config.toml
train_examples = 97500
horizontal_flip = true
targets = ["order"]
hidden_act = "gelu"
parallel_block = false
inner_norm = false
patch_size = [2, 2]
kernel_size = 7
label_smoothing = 0.1
loss = "cross_entropy"
head_dropout = 0.1
beta2 = 0.98
batch_size = 256
Rows from block 9 of a small image classifier, named by matrix and row number. Rows with one number belong to one neuron. Each number is 200 + 40 x the weight over its row's rms, rounded and kept within 0 to 999. All counts start at 0.
After each neuron's rows are labels from the 100 images, of 14848, where the neuron reaches its highest value: "colour at peak" is the nearest of a few named colours to the mean colour under the peak; "responds to" is what is common among them. Only what is clearly more common there than usual is listed. The data: photos of arthropod specimens (BIOSCAN-5M). In brackets: how many of the 100, against the usual share in percent.
# fc1: MLP up (model.blocks.9.mlp.fc1.weight, 1024x256), inputs 172-255
# fc2: MLP down (model.blocks.9.mlp.fc2.weight, 256x1024, transposed), outputs 172-255

fc1.216,107,217,141,203,172,229,168,166,193,167,194,137,225,181,222,134,192,205,182,188,193,202,179,86,219,189,208,187,248,190,193,197,189,160,246,221,164,276,245,234,248,218,194,294,176,213,247,128,180,220,240,159,249,178,206,265,133,203,127,266,186,238,213,166,228,261,204,232,218,123,226,71,183,202,171,176,250,223,183,216,214,227,152,195
fc2.216,180,223,212,167,210,266,153,175,206,206,211,195,187,198,212,152,239,148,126,233,193,199,188,249,238,202,174,159,193,224,163,218,180,161,189,196,173,200,225,131,153,169,155,194,243,187,266,250,230,215,236,228,229,148,190,233,205,135,167,172,161,217,200,149,188,243,180,177,217,105,183,146,228,172,129,169,195,225,118,214,148,194,144,152
colour at peak: brown (48 vs 1.4); grey (46 vs 11.3)
responds to: order Diptera (90 vs 30.7)

fc1.417,126,189,170,172,167,209,177,173,229,219,178,168,180,228,147,216,175,180,161,181,231,279,193,164,300,181,208,187,204,184,175,176,232,237,259,204,160,208,187,217,221,207,236,289,197,262,231,207,231,225,235,126,187,196,279,249,172,220,184,181,173,236,259,204,193,226,241,140,237,128,234,159,234,261,206,114,204,235,147,195,189,249,127,176
fc2.417,200,250,130,183,145,254,223,198,189,221,181,198,193,141,160,172,244,174,182,219,252,208,221,214,236,233,181,182,143,198,238,223,239,175,245,169,224,189,161,181,175,208,213,190,224,195,273,182,256,168,217,204,286,176,177,202,138,174,187,153,219,199,184,153,162,233,154,146,217,61,208,73,242,255,108,175,204,180,155,227,161,243,78,118
colour at peak: grey (65 vs 11.3)
responds to: order Diptera (88 vs 30.7)

fc1.89,235,219,209,177,238,179,276,191,177,153,247,302,166,218,204,211,222,268,256,215,168,138,189,208,131,193,219,202,213,183,214,223,174,203,191,160,221,146,212,253,203,205,183,194,173,169,150,196,202,141,192,184,156,222,171,175,218,204,200,205,213,139,125,203,212,192,217,182,151,245,214,235,189,211,221,195,221,222,243,152,233,158,252,202
fc2.89,129,261,130,186,167,294,218,200,216,188,232,125,233,172,227,127,239,190,227,195,186,228,178,155,183,189,174,189,211,184,233,246,170,211,253,179,240,195,199,189,190,184,191,200,188,176,255,180,223,199,196,210,261,189,142,211,203,173,127,179,251,223,197,153,196,193,155,185,223,143,176,148,224,166,153,206,226,198,190,237,181,183,190,185
colour at peak: pink (94 vs 59.4)
responds to: order Hymenoptera (59 vs 20.4)

fc1.161,239,228,218,162,241,150,289,251,196,138,250,276,203,212,175,212,215,265,273,221,167,156,217,218,123,186,221,197,233,169,200,215,147,195,178,150,213,171,228,248,217,210,165,175,161,152,132,198,200,155,171,209,164,221,124,199,226,212,203,198,215,136,125,204,202,201,209,158,162,233,206,240,193,184,182,189,209,187,249,151,231,150,281,191
fc2.161,134,266,145,183,175,277,218,207,232,175,244,125,246,173,216,130,242,166,213,224,181,239,182,151,176,216,188,199,215,193,231,234,183,210,267,183,223,195,192,192,204,169,171,209,194,194,262,174,239,199,198,225,258,185,128,204,195,182,146,177,270,218,201,155,198,195,149,164,212,155,193,139,229,173,167,181,218,195,187,244,203,177,191,199
colour at peak: pink (90 vs 59.4)
responds to: order Hymenoptera (71 vs 20.4)

fc1.201,73,271,128,245,155,223,215,175,207,221,260,183,257,174,190,168,170,210,250,154,211,239,123,196,253,190,194,198,269,133,195,243,170,225,255,198,185,179,236,258,198,251,180,224,195,160,273,138,144,181,185,187,178,202,140,257,208,247,203,202,212,246,145,220,239,233,215,175,186,195,226,177,278,162,179,228,263,232,223,157,225,167,203,288
fc2.201,198,233,100,165,161,240,203,209,150,160,249,192,190,158,235,106,260,174,168,190,200,176,209,180,158,207,205,171,184,177,237,254,236,169,226,205,227,208,164,188,180,192,191,191,229,197,271,215,199,191,221,262,316,182,181,209,118,166,148,167,246,224,169,148,212,243,161,175,207,142,196,105,215,233,123,154,229,215,141,171,189,237,158,129
colour at peak: brown (59 vs 1.4); grey (37 vs 11.3)
responds to: order Diptera (67 vs 30.7)

fc1.476,240,209,223,175,218,158,278,212,177,169,230,273,203,181,202,191,228,284,254,200,153,160,202,197,137,191,217,183,214,178,193,223,184,212,194,134,246,153,214,236,226,237,163,175,196,148,129,180,197,164,181,219,148,250,133,158,222,208,212,184,206,146,127,202,192,171,237,189,143,241,194,244,205,196,233,162,204,196,253,149,243,147,241,207
fc2.476,127,271,131,173,171,278,206,192,226,179,219,112,217,168,212,142,224,183,202,201,181,232,170,156,200,190,175,196,202,164,234,246,155,207,265,165,251,208,216,203,208,173,205,196,197,174,250,179,227,178,211,214,278,198,168,213,195,192,146,158,257,217,215,159,188,221,173,185,209,130,194,136,207,147,184,211,219,188,187,245,182,205,173,201
colour at peak: pink (93 vs 59.4)
responds to: order Hymenoptera (53 vs 20.4)

fc1.245,199,176,178,209,216,168,161,165,227,225,201,188,267,144,205,175,187,180,212,86,238,242,214,161,203,182,249,165,218,159,217,178,148,180,215,261,188,216,278,151,175,225,151,214,248,244,221,254,133,218,139,183,243,217,179,256,164,242,125,273,185,266,227,249,251,243,220,181,204,219,185,195,241,221,218,242,151,134,162,240,143,240,195,226
fc2.245,188,274,194,182,175,287,213,197,178,200,183,229,156,199,259,164,249,208,214,176,258,200,141,191,207,200,219,165,201,153,200,253,149,168,202,198,249,161,251,133,186,222,148,203,195,173,264,238,184,172,193,263,220,179,154,235,256,143,196,116,204,240,193,177,242,212,210,167,187,177,124,165,228,182,167,152,195,172,130,164,200,172,140,181
colour at peak: brown (64 vs 1.4)
responds to: order Coleoptera (94 vs 16.8)

fc1.694,205,175,280,161,166,209,236,246,185,166,181,275,144,220,153,285,189,169,165,252,264,222,252,291,193,259,208,239,211,223,188,156,247,274,191,192,165,132,155,236,228,200,229,151,212,209,171,185,237,167,220,195,87,165,238,127,221,225,229,168,181,162,207,230,177,106,220,196,260,267,232,264,196,199,218,198,194,227,179,252,207,154,204,177
fc2.694,182,205,70,194,232,232,223,228,160,216,256,216,234,117,248,113,246,152,227,181,166,174,210,160,162,193,204,204,202,183,277,244,168,193,258,180,241,206,198,191,200,206,168,226,223,150,235,216,187,215,186,258,252,208,136,212,144,186,121,212,238,187,122,164,220,273,159,213,235,147,175,113,201,210,135,193,239,169,171,166,187,231,164,179
colour at peak: white (70 vs 27.8)
responds to: order Hemiptera (39 vs 11.3)

fc1.352,206,205,214,240,246,134,225,200,215,295,187,184,191,168,239,235,165,281,272,132,234,227,252,142,193,152,259,174,219,164,238,218,136,160,221,162,289,183,224,197,167,182,194,287,228,175,175,170,158,127,147,145,245,277,181,210,180,220,160,264,246,225,241,246,227,178,246,191,184,168,178,188,183,156,238,255,150,162,178,244,152,289,191,237
fc2.352,149,245,174,209,184,247,220,203,176,184,182,207,192,186,183,148,196,152,208,225,208,224,179,167,177,181,192,189,177,187,217,222,211,177,193,186,235,218,210,172,135,223,189,167,223,216,281,191,222,185,157,259,304,200,158,255,177,158,161,113,237,241,192,202,216,204,219,130,195,143,175,134,239,160,151,189,179,195,176,201,154,211,156,163
colour at peak: brown (69 vs 1.4); grey (28 vs 11.3)
responds to: order Coleoptera (99 vs 16.8)

fc1.500,274,193,251,193,206,162,208,186,216,228,173,240,135,185,179,272,205,168,153,229,221,187,279,266,199,189,199,214,204,184,217,155,236,257,141,198,229,172,145,190,181,225,232,140,237,207,73,200,200,139,246,180,58,200,196,145,259,225,242,174,172,144,156,242,186,104,230,178,218,225,188,291,183,225,293,168,122,236,199,165,212,187,230,180
fc2.500,205,222,95,178,218,250,219,215,189,208,226,145,216,165,248,141,248,173,211,185,156,194,173,133,201,217,160,200,171,189,236,227,151,191,281,168,235,193,175,215,194,194,198,233,185,186,254,206,218,199,195,226,299,215,145,226,142,168,144,177,224,216,184,165,182,228,169,207,233,112,179,127,197,210,160,209,223,198,174,251,208,223,147,192
colour at peak: pink (92 vs 59.4)
responds to: order Hemiptera (63 vs 11.3)

fc1.206,232,210,192,193,208,247,246,176,151,224,228,231,209,203,240,172,240,213,188,179,203,168,226,237,155,278,246,207,155,257,212,163,252,202,201,173,200,217,175,259,211,204,201,199,169,188,178,186,192,189,243,202,162,183,161,133,226,192,160,210,191,137,173,166,198,220,166,263,182,190,188,211,206,203,175,237,223,223,232,155,192,196,262,133
fc2.206,218,159,197,270,141,170,227,140,289,243,141,198,231,137,227,155,183,199,202,261,235,217,262,229,194,180,197,206,257,194,240,173,208,207,219,157,182,131,145,211,179,190,217,155,167,184,225,161,253,154,207,164,228,215,125,193,141,199,178,230,152,178,154,125,218,210,128,134,206,176,216,225,182,229,178,165,132,186,140,181,185,224,129,150
colour at peak: grey (62 vs 11.3); brown (29 vs 1.4)
responds to: order Lepidoptera (50 vs 7.3)

fc1.23,133,146,178,232,225,213,185,135,210,207,164,204,252,234,252,161,160,225,226,196,138,176,133,163,213,148,173,223,245,178,158,207,200,131,207,183,169,274,210,247,257,206,179,271,186,142,273,151,134,243,161,185,251,219,185,254,110,169,182,252,158,243,240,177,249,214,165,235,146,233,230,163,246,194,124,245,236,166,177,224,191,215,187,242
fc2.23,208,218,143,179,214,207,161,215,187,184,197,168,222,178,237,154,218,149,125,208,184,188,208,208,205,218,183,173,170,234,202,223,212,216,219,213,180,253,161,132,148,178,212,234,241,197,262,254,205,238,252,241,259,148,199,261,159,200,171,192,167,222,180,177,188,275,173,201,231,100,203,148,233,259,167,205,233,192,168,209,140,248,127,120
colour at peak: brown (54 vs 1.4); grey (33 vs 11.3)
responds to: order Diptera (84 vs 30.7)

fc1.291,222,201,252,201,152,125,253,185,236,222,168,241,180,194,141,262,170,233,194,228,207,197,262,244,198,190,241,217,221,194,176,172,253,256,154,176,230,144,173,184,208,201,242,155,254,192,114,182,226,112,174,194,113,242,200,148,263,241,248,175,229,149,151,216,156,141,262,192,190,201,196,251,210,224,259,178,187,176,194,150,215,187,203,227
fc2.291,170,234,95,166,172,270,208,185,188,197,224,138,211,168,243,140,245,189,210,193,169,194,164,148,210,200,181,201,151,173,262,225,148,182,267,188,254,226,190,197,171,206,179,211,181,208,257,192,215,184,198,243,286,208,156,204,166,181,135,170,223,218,221,174,178,227,150,183,191,113,189,121,212,206,153,198,242,175,191,249,199,218,149,170
colour at peak: pink (90 vs 59.4)
responds to: order Hemiptera (46 vs 11.3)

fc1.62,190,207,152,233,230,166,169,196,215,267,187,200,261,128,208,172,124,212,289,106,186,235,248,130,202,154,252,144,231,107,235,164,163,230,236,207,217,226,225,210,197,240,203,231,215,193,193,184,134,169,171,180,229,224,170,240,164,252,125,207,239,270,160,244,200,182,196,203,198,170,229,192,231,206,181,208,196,183,266,234,137,230,220,221
fc2.62,147,277,176,186,184,292,243,216,168,172,240,224,180,192,254,148,233,160,218,181,227,223,153,150,211,226,209,173,190,103,234,272,159,169,247,195,249,174,226,152,179,184,157,183,206,183,279,227,208,168,226,239,266,180,155,248,231,182,164,155,246,255,201,197,200,254,211,203,196,165,151,153,225,193,151,152,227,209,148,166,188,172,154,185
colour at peak: brown (59 vs 1.4); grey (33 vs 11.3)
responds to: order Coleoptera (94 vs 16.8)

fc1.289,249,164,197,263,246,181,225,195,201,245,201,217,209,150,239,176,193,224,235,140,208,212,253,188,185,186,221,187,215,199,251,155,149,185,195,232,237,245,238,199,168,269,212,208,235,130,148,228,140,199,157,159,161,253,170,220,154,215,211,276,225,168,153,182,233,202,169,203,185,252,186,250,156,249,222,305,172,149,258,233,159,202,232,217
fc2.289,161,281,176,270,193,171,252,176,227,198,203,231,233,106,244,167,205,224,236,193,207,182,239,157,184,154,241,164,197,107,247,269,180,195,231,176,259,199,175,159,182,169,214,215,201,146,238,212,176,153,210,216,209,223,150,232,243,238,136,212,278,153,184,175,250,210,209,167,150,121,199,191,239,191,127,184,204,151,173,167,112,252,191,232
colour at peak: brown (51 vs 1.4); grey (47 vs 11.3)
responds to: order Coleoptera (99 vs 16.8); family Throscidae (26 vs 0.8)

fc1.525,210,214,170,155,179,187,294,228,150,143,248,251,189,170,181,203,185,226,243,226,174,169,188,156,144,209,240,201,260,199,229,189,179,219,262,162,210,135,246,263,243,224,192,172,171,174,202,195,212,153,230,214,173,229,135,155,213,190,182,199,252,121,139,208,150,233,187,192,151,218,213,186,243,206,197,199,196,215,261,130,228,158,270,209
fc2.525,130,257,137,190,160,271,218,190,221,169,238,110,230,188,234,141,256,163,193,227,202,235,186,148,191,217,150,191,200,151,242,257,178,183,268,176,207,185,180,193,201,170,194,189,195,199,280,174,206,198,176,197,269,179,161,227,199,181,165,184,262,199,210,156,208,233,185,185,211,108,176,144,204,162,144,215,233,182,163,238,149,196,162,185
colour at peak: pink (92 vs 59.4)
responds to: order Hymenoptera (61 vs 20.4); family Trichogrammatidae (30 vs 1.2)

fc1.177,229,219,225,178,228,168,317,255,183,167,267,244,195,188,214,188,220,260,246,206,138,156,187,217,146,213,201,172,213,182,217,239,172,231,217,138,235,143,230,244,244,232,174,180,170,165,171,169,195,139,197,200,148,226,157,155,223,210,205,182,253,135,123,155,185,188,215,175,139,221,223,192,213,189,210,182,207,224,274,138,238,170,259,230
fc2.177,124,255,142,201,164,292,201,189,233,178,208,102,218,171,210,178,226,181,189,208,189,242,191,150,204,194,183,219,206,166,238,246,151,212,251,170,244,185,227,195,207,180,202,217,188,196,251,178,234,200,211,208,261,178,166,207,194,203,158,158,264,221,231,149,187,209,178,172,219,115,182,157,218,148,171,194,216,202,168,229,170,229,179,214
colour at peak: pink (90 vs 59.4)
responds to: order Hymenoptera (57 vs 20.4)

fc1.563,222,133,222,283,165,108,149,160,271,277,150,180,204,148,181,175,145,148,190,207,237,214,232,230,230,245,217,232,162,223,143,96,270,224,173,287,164,204,188,179,242,186,251,254,274,222,136,200,218,217,203,177,168,175,267,193,152,273,204,246,215,235,252,238,151,158,220,208,264,232,224,235,155,239,245,223,109,195,201,239,157,256,224,209
fc2.563,200,170,186,183,149,278,221,204,140,183,163,265,160,120,212,161,249,153,165,217,270,195,227,219,203,204,189,238,243,186,215,173,222,193,230,205,216,195,166,175,210,208,190,228,242,148,255,225,214,184,245,223,229,173,169,232,140,202,217,156,243,197,200,146,205,211,159,196,257,100,178,135,190,250,134,158,191,204,126,171,168,253,113,154
colour at peak: grey (34 vs 11.3)
responds to: order Coleoptera (59 vs 16.8)

fc1.305,197,200,193,223,257,186,158,196,241,245,164,171,257,163,231,162,202,222,291,101,253,244,237,108,231,172,199,150,154,128,275,197,169,194,219,227,227,251,244,234,154,193,175,228,198,227,194,208,137,164,208,194,264,210,175,258,184,181,112,242,209,279,180,230,236,230,274,164,180,175,185,190,202,150,183,207,197,202,202,205,116,220,205,217
fc2.305,115,275,141,160,201,282,252,181,179,186,222,181,208,189,231,120,227,183,219,222,187,202,179,182,178,187,229,185,204,170,185,264,178,176,239,196,218,161,196,158,165,144,157,213,204,175,253,183,219,198,189,268,228,189,167,228,220,120,177,140,229,234,169,180,214,202,181,127,216,176,181,176,246,196,144,142,226,176,155,199,216,167,128,177
colour at peak: brown (52 vs 1.4); grey (32 vs 11.3)
responds to: order Coleoptera (85 vs 16.8)

fc1.588,216,247,164,249,223,138,191,201,208,274,168,171,237,116,209,163,180,242,294,162,209,236,203,137,247,138,245,187,272,122,251,195,170,212,236,200,247,238,255,213,233,196,236,237,165,205,149,225,125,169,226,142,255,223,108,225,212,240,122,245,253,242,157,229,242,228,216,164,134,163,202,235,188,132,196,222,169,164,271,196,172,212,235,257
fc2.588,177,249,108,168,211,252,211,196,139,218,194,201,208,181,227,157,217,224,155,211,165,174,173,192,215,190,192,212,155,210,215,253,205,171,239,181,259,238,206,167,156,235,213,170,271,187,292,238,152,175,167,240,256,174,170,244,165,168,149,178,200,202,153,153,140,261,151,207,226,92,218,113,231,218,122,211,241,170,196,194,166,226,136,156
colour at peak: brown (62 vs 1.4); grey (30 vs 11.3)
responds to: order Coleoptera (88 vs 16.8)

fc1.286,271,224,254,139,185,146,241,187,128,144,255,264,199,227,192,200,202,174,192,209,191,123,226,262,107,145,246,162,171,196,163,186,228,234,148,225,217,180,175,139,148,220,177,130,241,232,166,234,214,167,122,264,158,260,211,131,283,142,228,235,184,170,191,219,155,154,240,172,213,229,137,248,273,211,221,159,166,204,229,190,236,136,229,181
fc2.286,156,248,157,199,167,303,229,170,215,224,231,126,202,175,258,155,261,206,203,192,181,177,187,174,166,192,160,181,204,173,246,253,124,157,216,168,240,207,209,191,211,180,175,191,173,156,260,166,178,199,201,224,241,197,178,216,219,169,150,162,238,210,221,148,215,240,157,219,192,109,165,151,225,181,164,207,220,171,145,239,212,215,164,202
colour at peak: pink (91 vs 59.4)
responds to: order Hemiptera (61 vs 11.3)

fc1.425,226,193,302,171,209,201,212,213,237,152,154,211,108,209,149,266,204,184,148,260,272,204,224,271,201,275,163,243,154,219,183,177,229,262,143,184,178,136,159,226,234,182,205,123,165,215,120,149,261,168,199,170,155,174,236,140,230,207,282,184,197,140,225,187,198,116,202,184,249,244,231,238,169,196,269,168,174,266,148,200,219,175,211,175
fc2.425,195,213,74,175,229,249,246,235,157,224,246,208,236,119,231,98,252,160,210,185,156,169,213,160,154,200,207,202,207,211,242,211,178,199,247,184,250,195,207,184,199,225,178,228,234,157,222,216,200,199,174,263,246,205,144,203,134,191,113,197,245,182,131,172,190,255,158,207,228,187,202,140,211,227,159,195,237,170,225,166,205,232,172,177
colour at peak: white (62 vs 27.8)
responds to: order Hemiptera (29 vs 11.3)

fc1.190,212,195,179,238,246,156,170,183,201,226,201,187,257,137,194,144,175,230,251,104,215,216,237,154,237,167,295,138,245,124,228,182,161,189,238,263,219,234,257,132,210,237,181,201,244,227,209,226,118,172,127,175,217,224,165,232,164,245,117,241,192,220,182,253,230,245,216,232,203,183,197,204,230,202,195,255,181,167,191,257,168,220,182,221
fc2.190,168,253,169,199,208,258,235,161,169,211,203,234,175,174,242,153,248,188,192,189,245,187,163,189,215,210,202,181,178,147,193,245,169,179,201,198,243,181,227,155,177,186,178,206,244,178,253,227,203,166,193,243,275,180,162,242,225,150,192,116,226,256,157,177,239,226,237,165,208,155,151,146,229,151,136,146,176,185,104,180,202,195,122,236
colour at peak: brown (47 vs 1.4); grey (47 vs 11.3)
responds to: order Coleoptera (93 vs 16.8)

fc1.320,225,191,285,230,286,166,235,247,181,214,185,197,221,162,221,227,209,168,212,154,204,220,233,150,209,261,217,174,231,160,190,139,201,183,157,235,229,237,205,161,193,186,169,234,239,200,151,214,143,175,148,160,179,148,194,219,193,235,206,239,228,189,110,223,225,145,193,242,213,247,159,249,137,204,275,276,133,182,245,239,167,202,316,230
fc2.320,245,237,209,205,150,211,263,209,171,173,164,250,170,172,254,187,244,188,185,230,260,221,223,161,201,248,223,176,225,145,227,187,208,205,253,180,235,154,195,148,205,223,212,195,205,166,233,224,226,127,234,212,233,171,124,244,213,203,214,136,223,202,180,143,232,198,181,191,163,146,142,152,222,212,182,212,189,216,169,157,151,233,160,189
colour at peak: brown (50 vs 1.4); grey (47 vs 11.3)
responds to: order Coleoptera (100 vs 16.8)

fc1.496,215,218,262,204,190,153,208,253,283,204,190,204,119,188,148,254,162,216,201,238,256,234,283,264,187,246,180,261,212,186,206,136,212,292,159,200,176,137,173,274,240,183,202,160,139,183,90,130,237,136,247,139,137,195,237,199,226,248,227,164,196,186,173,233,219,131,199,158,240,247,264,270,168,181,267,189,150,258,167,203,235,173,229,261
fc2.496,228,237,73,177,199,260,221,235,154,189,248,194,202,163,237,110,262,172,207,178,168,167,170,167,165,218,217,208,205,187,258,190,180,176,272,207,237,215,211,191,185,206,170,198,260,178,240,207,197,222,158,258,263,202,159,210,156,175,125,192,246,184,153,155,191,247,152,204,248,161,203,137,223,229,167,191,228,193,204,184,192,215,174,155
colour at peak: white (64 vs 27.8)
responds to: class Arachnida (25 vs 4)

fc1.630,185,211,221,272,260,187,182,180,198,298,169,184,238,211,198,187,184,206,268,150,243,224,163,153,245,189,187,194,193,125,208,208,193,179,266,208,229,238,234,212,199,202,214,216,216,244,256,218,102,173,131,121,279,238,185,204,135,215,124,214,239,257,193,238,164,214,252,144,207,102,144,176,199,145,150,192,207,210,201,219,176,228,218,286
fc2.630,129,269,176,205,227,290,222,179,182,209,202,161,183,202,256,137,254,196,185,229,175,204,167,187,219,195,171,186,174,176,195,236,173,172,217,182,237,209,191,162,161,154,207,212,213,193,258,190,204,204,195,252,246,187,172,243,193,157,159,148,214,244,197,182,213,209,200,184,201,128,150,161,220,176,160,172,236,188,130,224,178,197,160,198
colour at peak: brown (65 vs 1.4)
responds to: order Coleoptera (62 vs 16.8)

fc1.423,176,294,232,208,196,167,251,222,234,161,241,226,191,202,189,180,169,274,269,214,208,223,168,210,195,198,242,174,279,155,235,193,186,254,233,161,226,127,252,258,225,230,176,213,146,219,160,155,194,128,203,141,165,237,144,191,239,236,197,175,246,185,148,218,210,159,206,120,134,209,236,209,227,182,220,154,218,220,248,178,221,168,267,215
fc2.423,133,261,108,170,153,284,198,182,204,154,239,138,236,179,239,134,252,176,209,196,202,218,197,138,192,206,203,186,221,165,247,216,161,209,262,184,220,204,210,174,170,190,148,209,218,181,260,184,219,206,169,199,264,198,148,214,203,167,164,173,248,216,226,154,210,211,176,168,194,156,200,138,222,164,178,195,240,188,189,224,164,199,196,170
colour at peak: grey (53 vs 11.3)
responds to: order Hymenoptera (90 vs 20.4)

fc1.598,237,227,173,185,235,156,268,236,179,148,269,245,190,170,198,212,256,257,237,208,167,162,183,207,155,219,256,182,233,165,219,252,174,196,218,147,262,141,233,255,203,173,143,175,161,175,135,218,174,158,198,199,163,193,168,182,227,222,201,182,228,153,137,203,211,198,209,173,165,226,201,209,196,158,207,205,213,193,251,141,226,151,299,206
fc2.598,126,263,141,185,155,287,205,204,233,156,233,109,223,194,206,128,249,174,206,219,198,230,188,151,187,203,194,182,208,193,238,233,178,200,270,208,216,189,196,185,202,163,181,211,183,195,253,156,252,208,214,208,265,179,143,202,173,182,162,161,285,224,217,150,184,196,153,169,212,138,213,138,226,168,168,172,230,202,165,252,198,192,184,176
colour at peak: pink (91 vs 59.4)
responds to: order Hymenoptera (52 vs 20.4)

fc1.452,234,220,209,203,237,158,294,257,214,159,225,249,199,193,222,223,237,247,218,213,179,166,201,206,144,234,254,209,232,181,229,203,153,201,229,157,229,146,228,268,221,235,179,178,167,162,131,178,199,146,214,218,152,216,129,160,226,211,195,186,227,138,128,204,226,194,193,166,145,249,222,237,203,155,224,182,198,221,236,141,244,173,308,212
fc2.452,135,252,140,189,166,286,214,198,220,157,230,110,218,173,227,147,244,170,211,202,180,259,174,128,218,209,169,201,215,166,247,247,142,209,259,165,232,182,198,202,190,176,187,221,180,208,262,185,228,202,204,208,257,191,141,225,179,182,148,165,244,239,202,158,200,206,181,177,208,113,186,138,212,163,173,178,223,215,175,240,202,198,186,203
colour at peak: pink (94 vs 59.4)
responds to: order Hymenoptera (58 vs 20.4); family Trichogrammatidae (31 vs 1.2)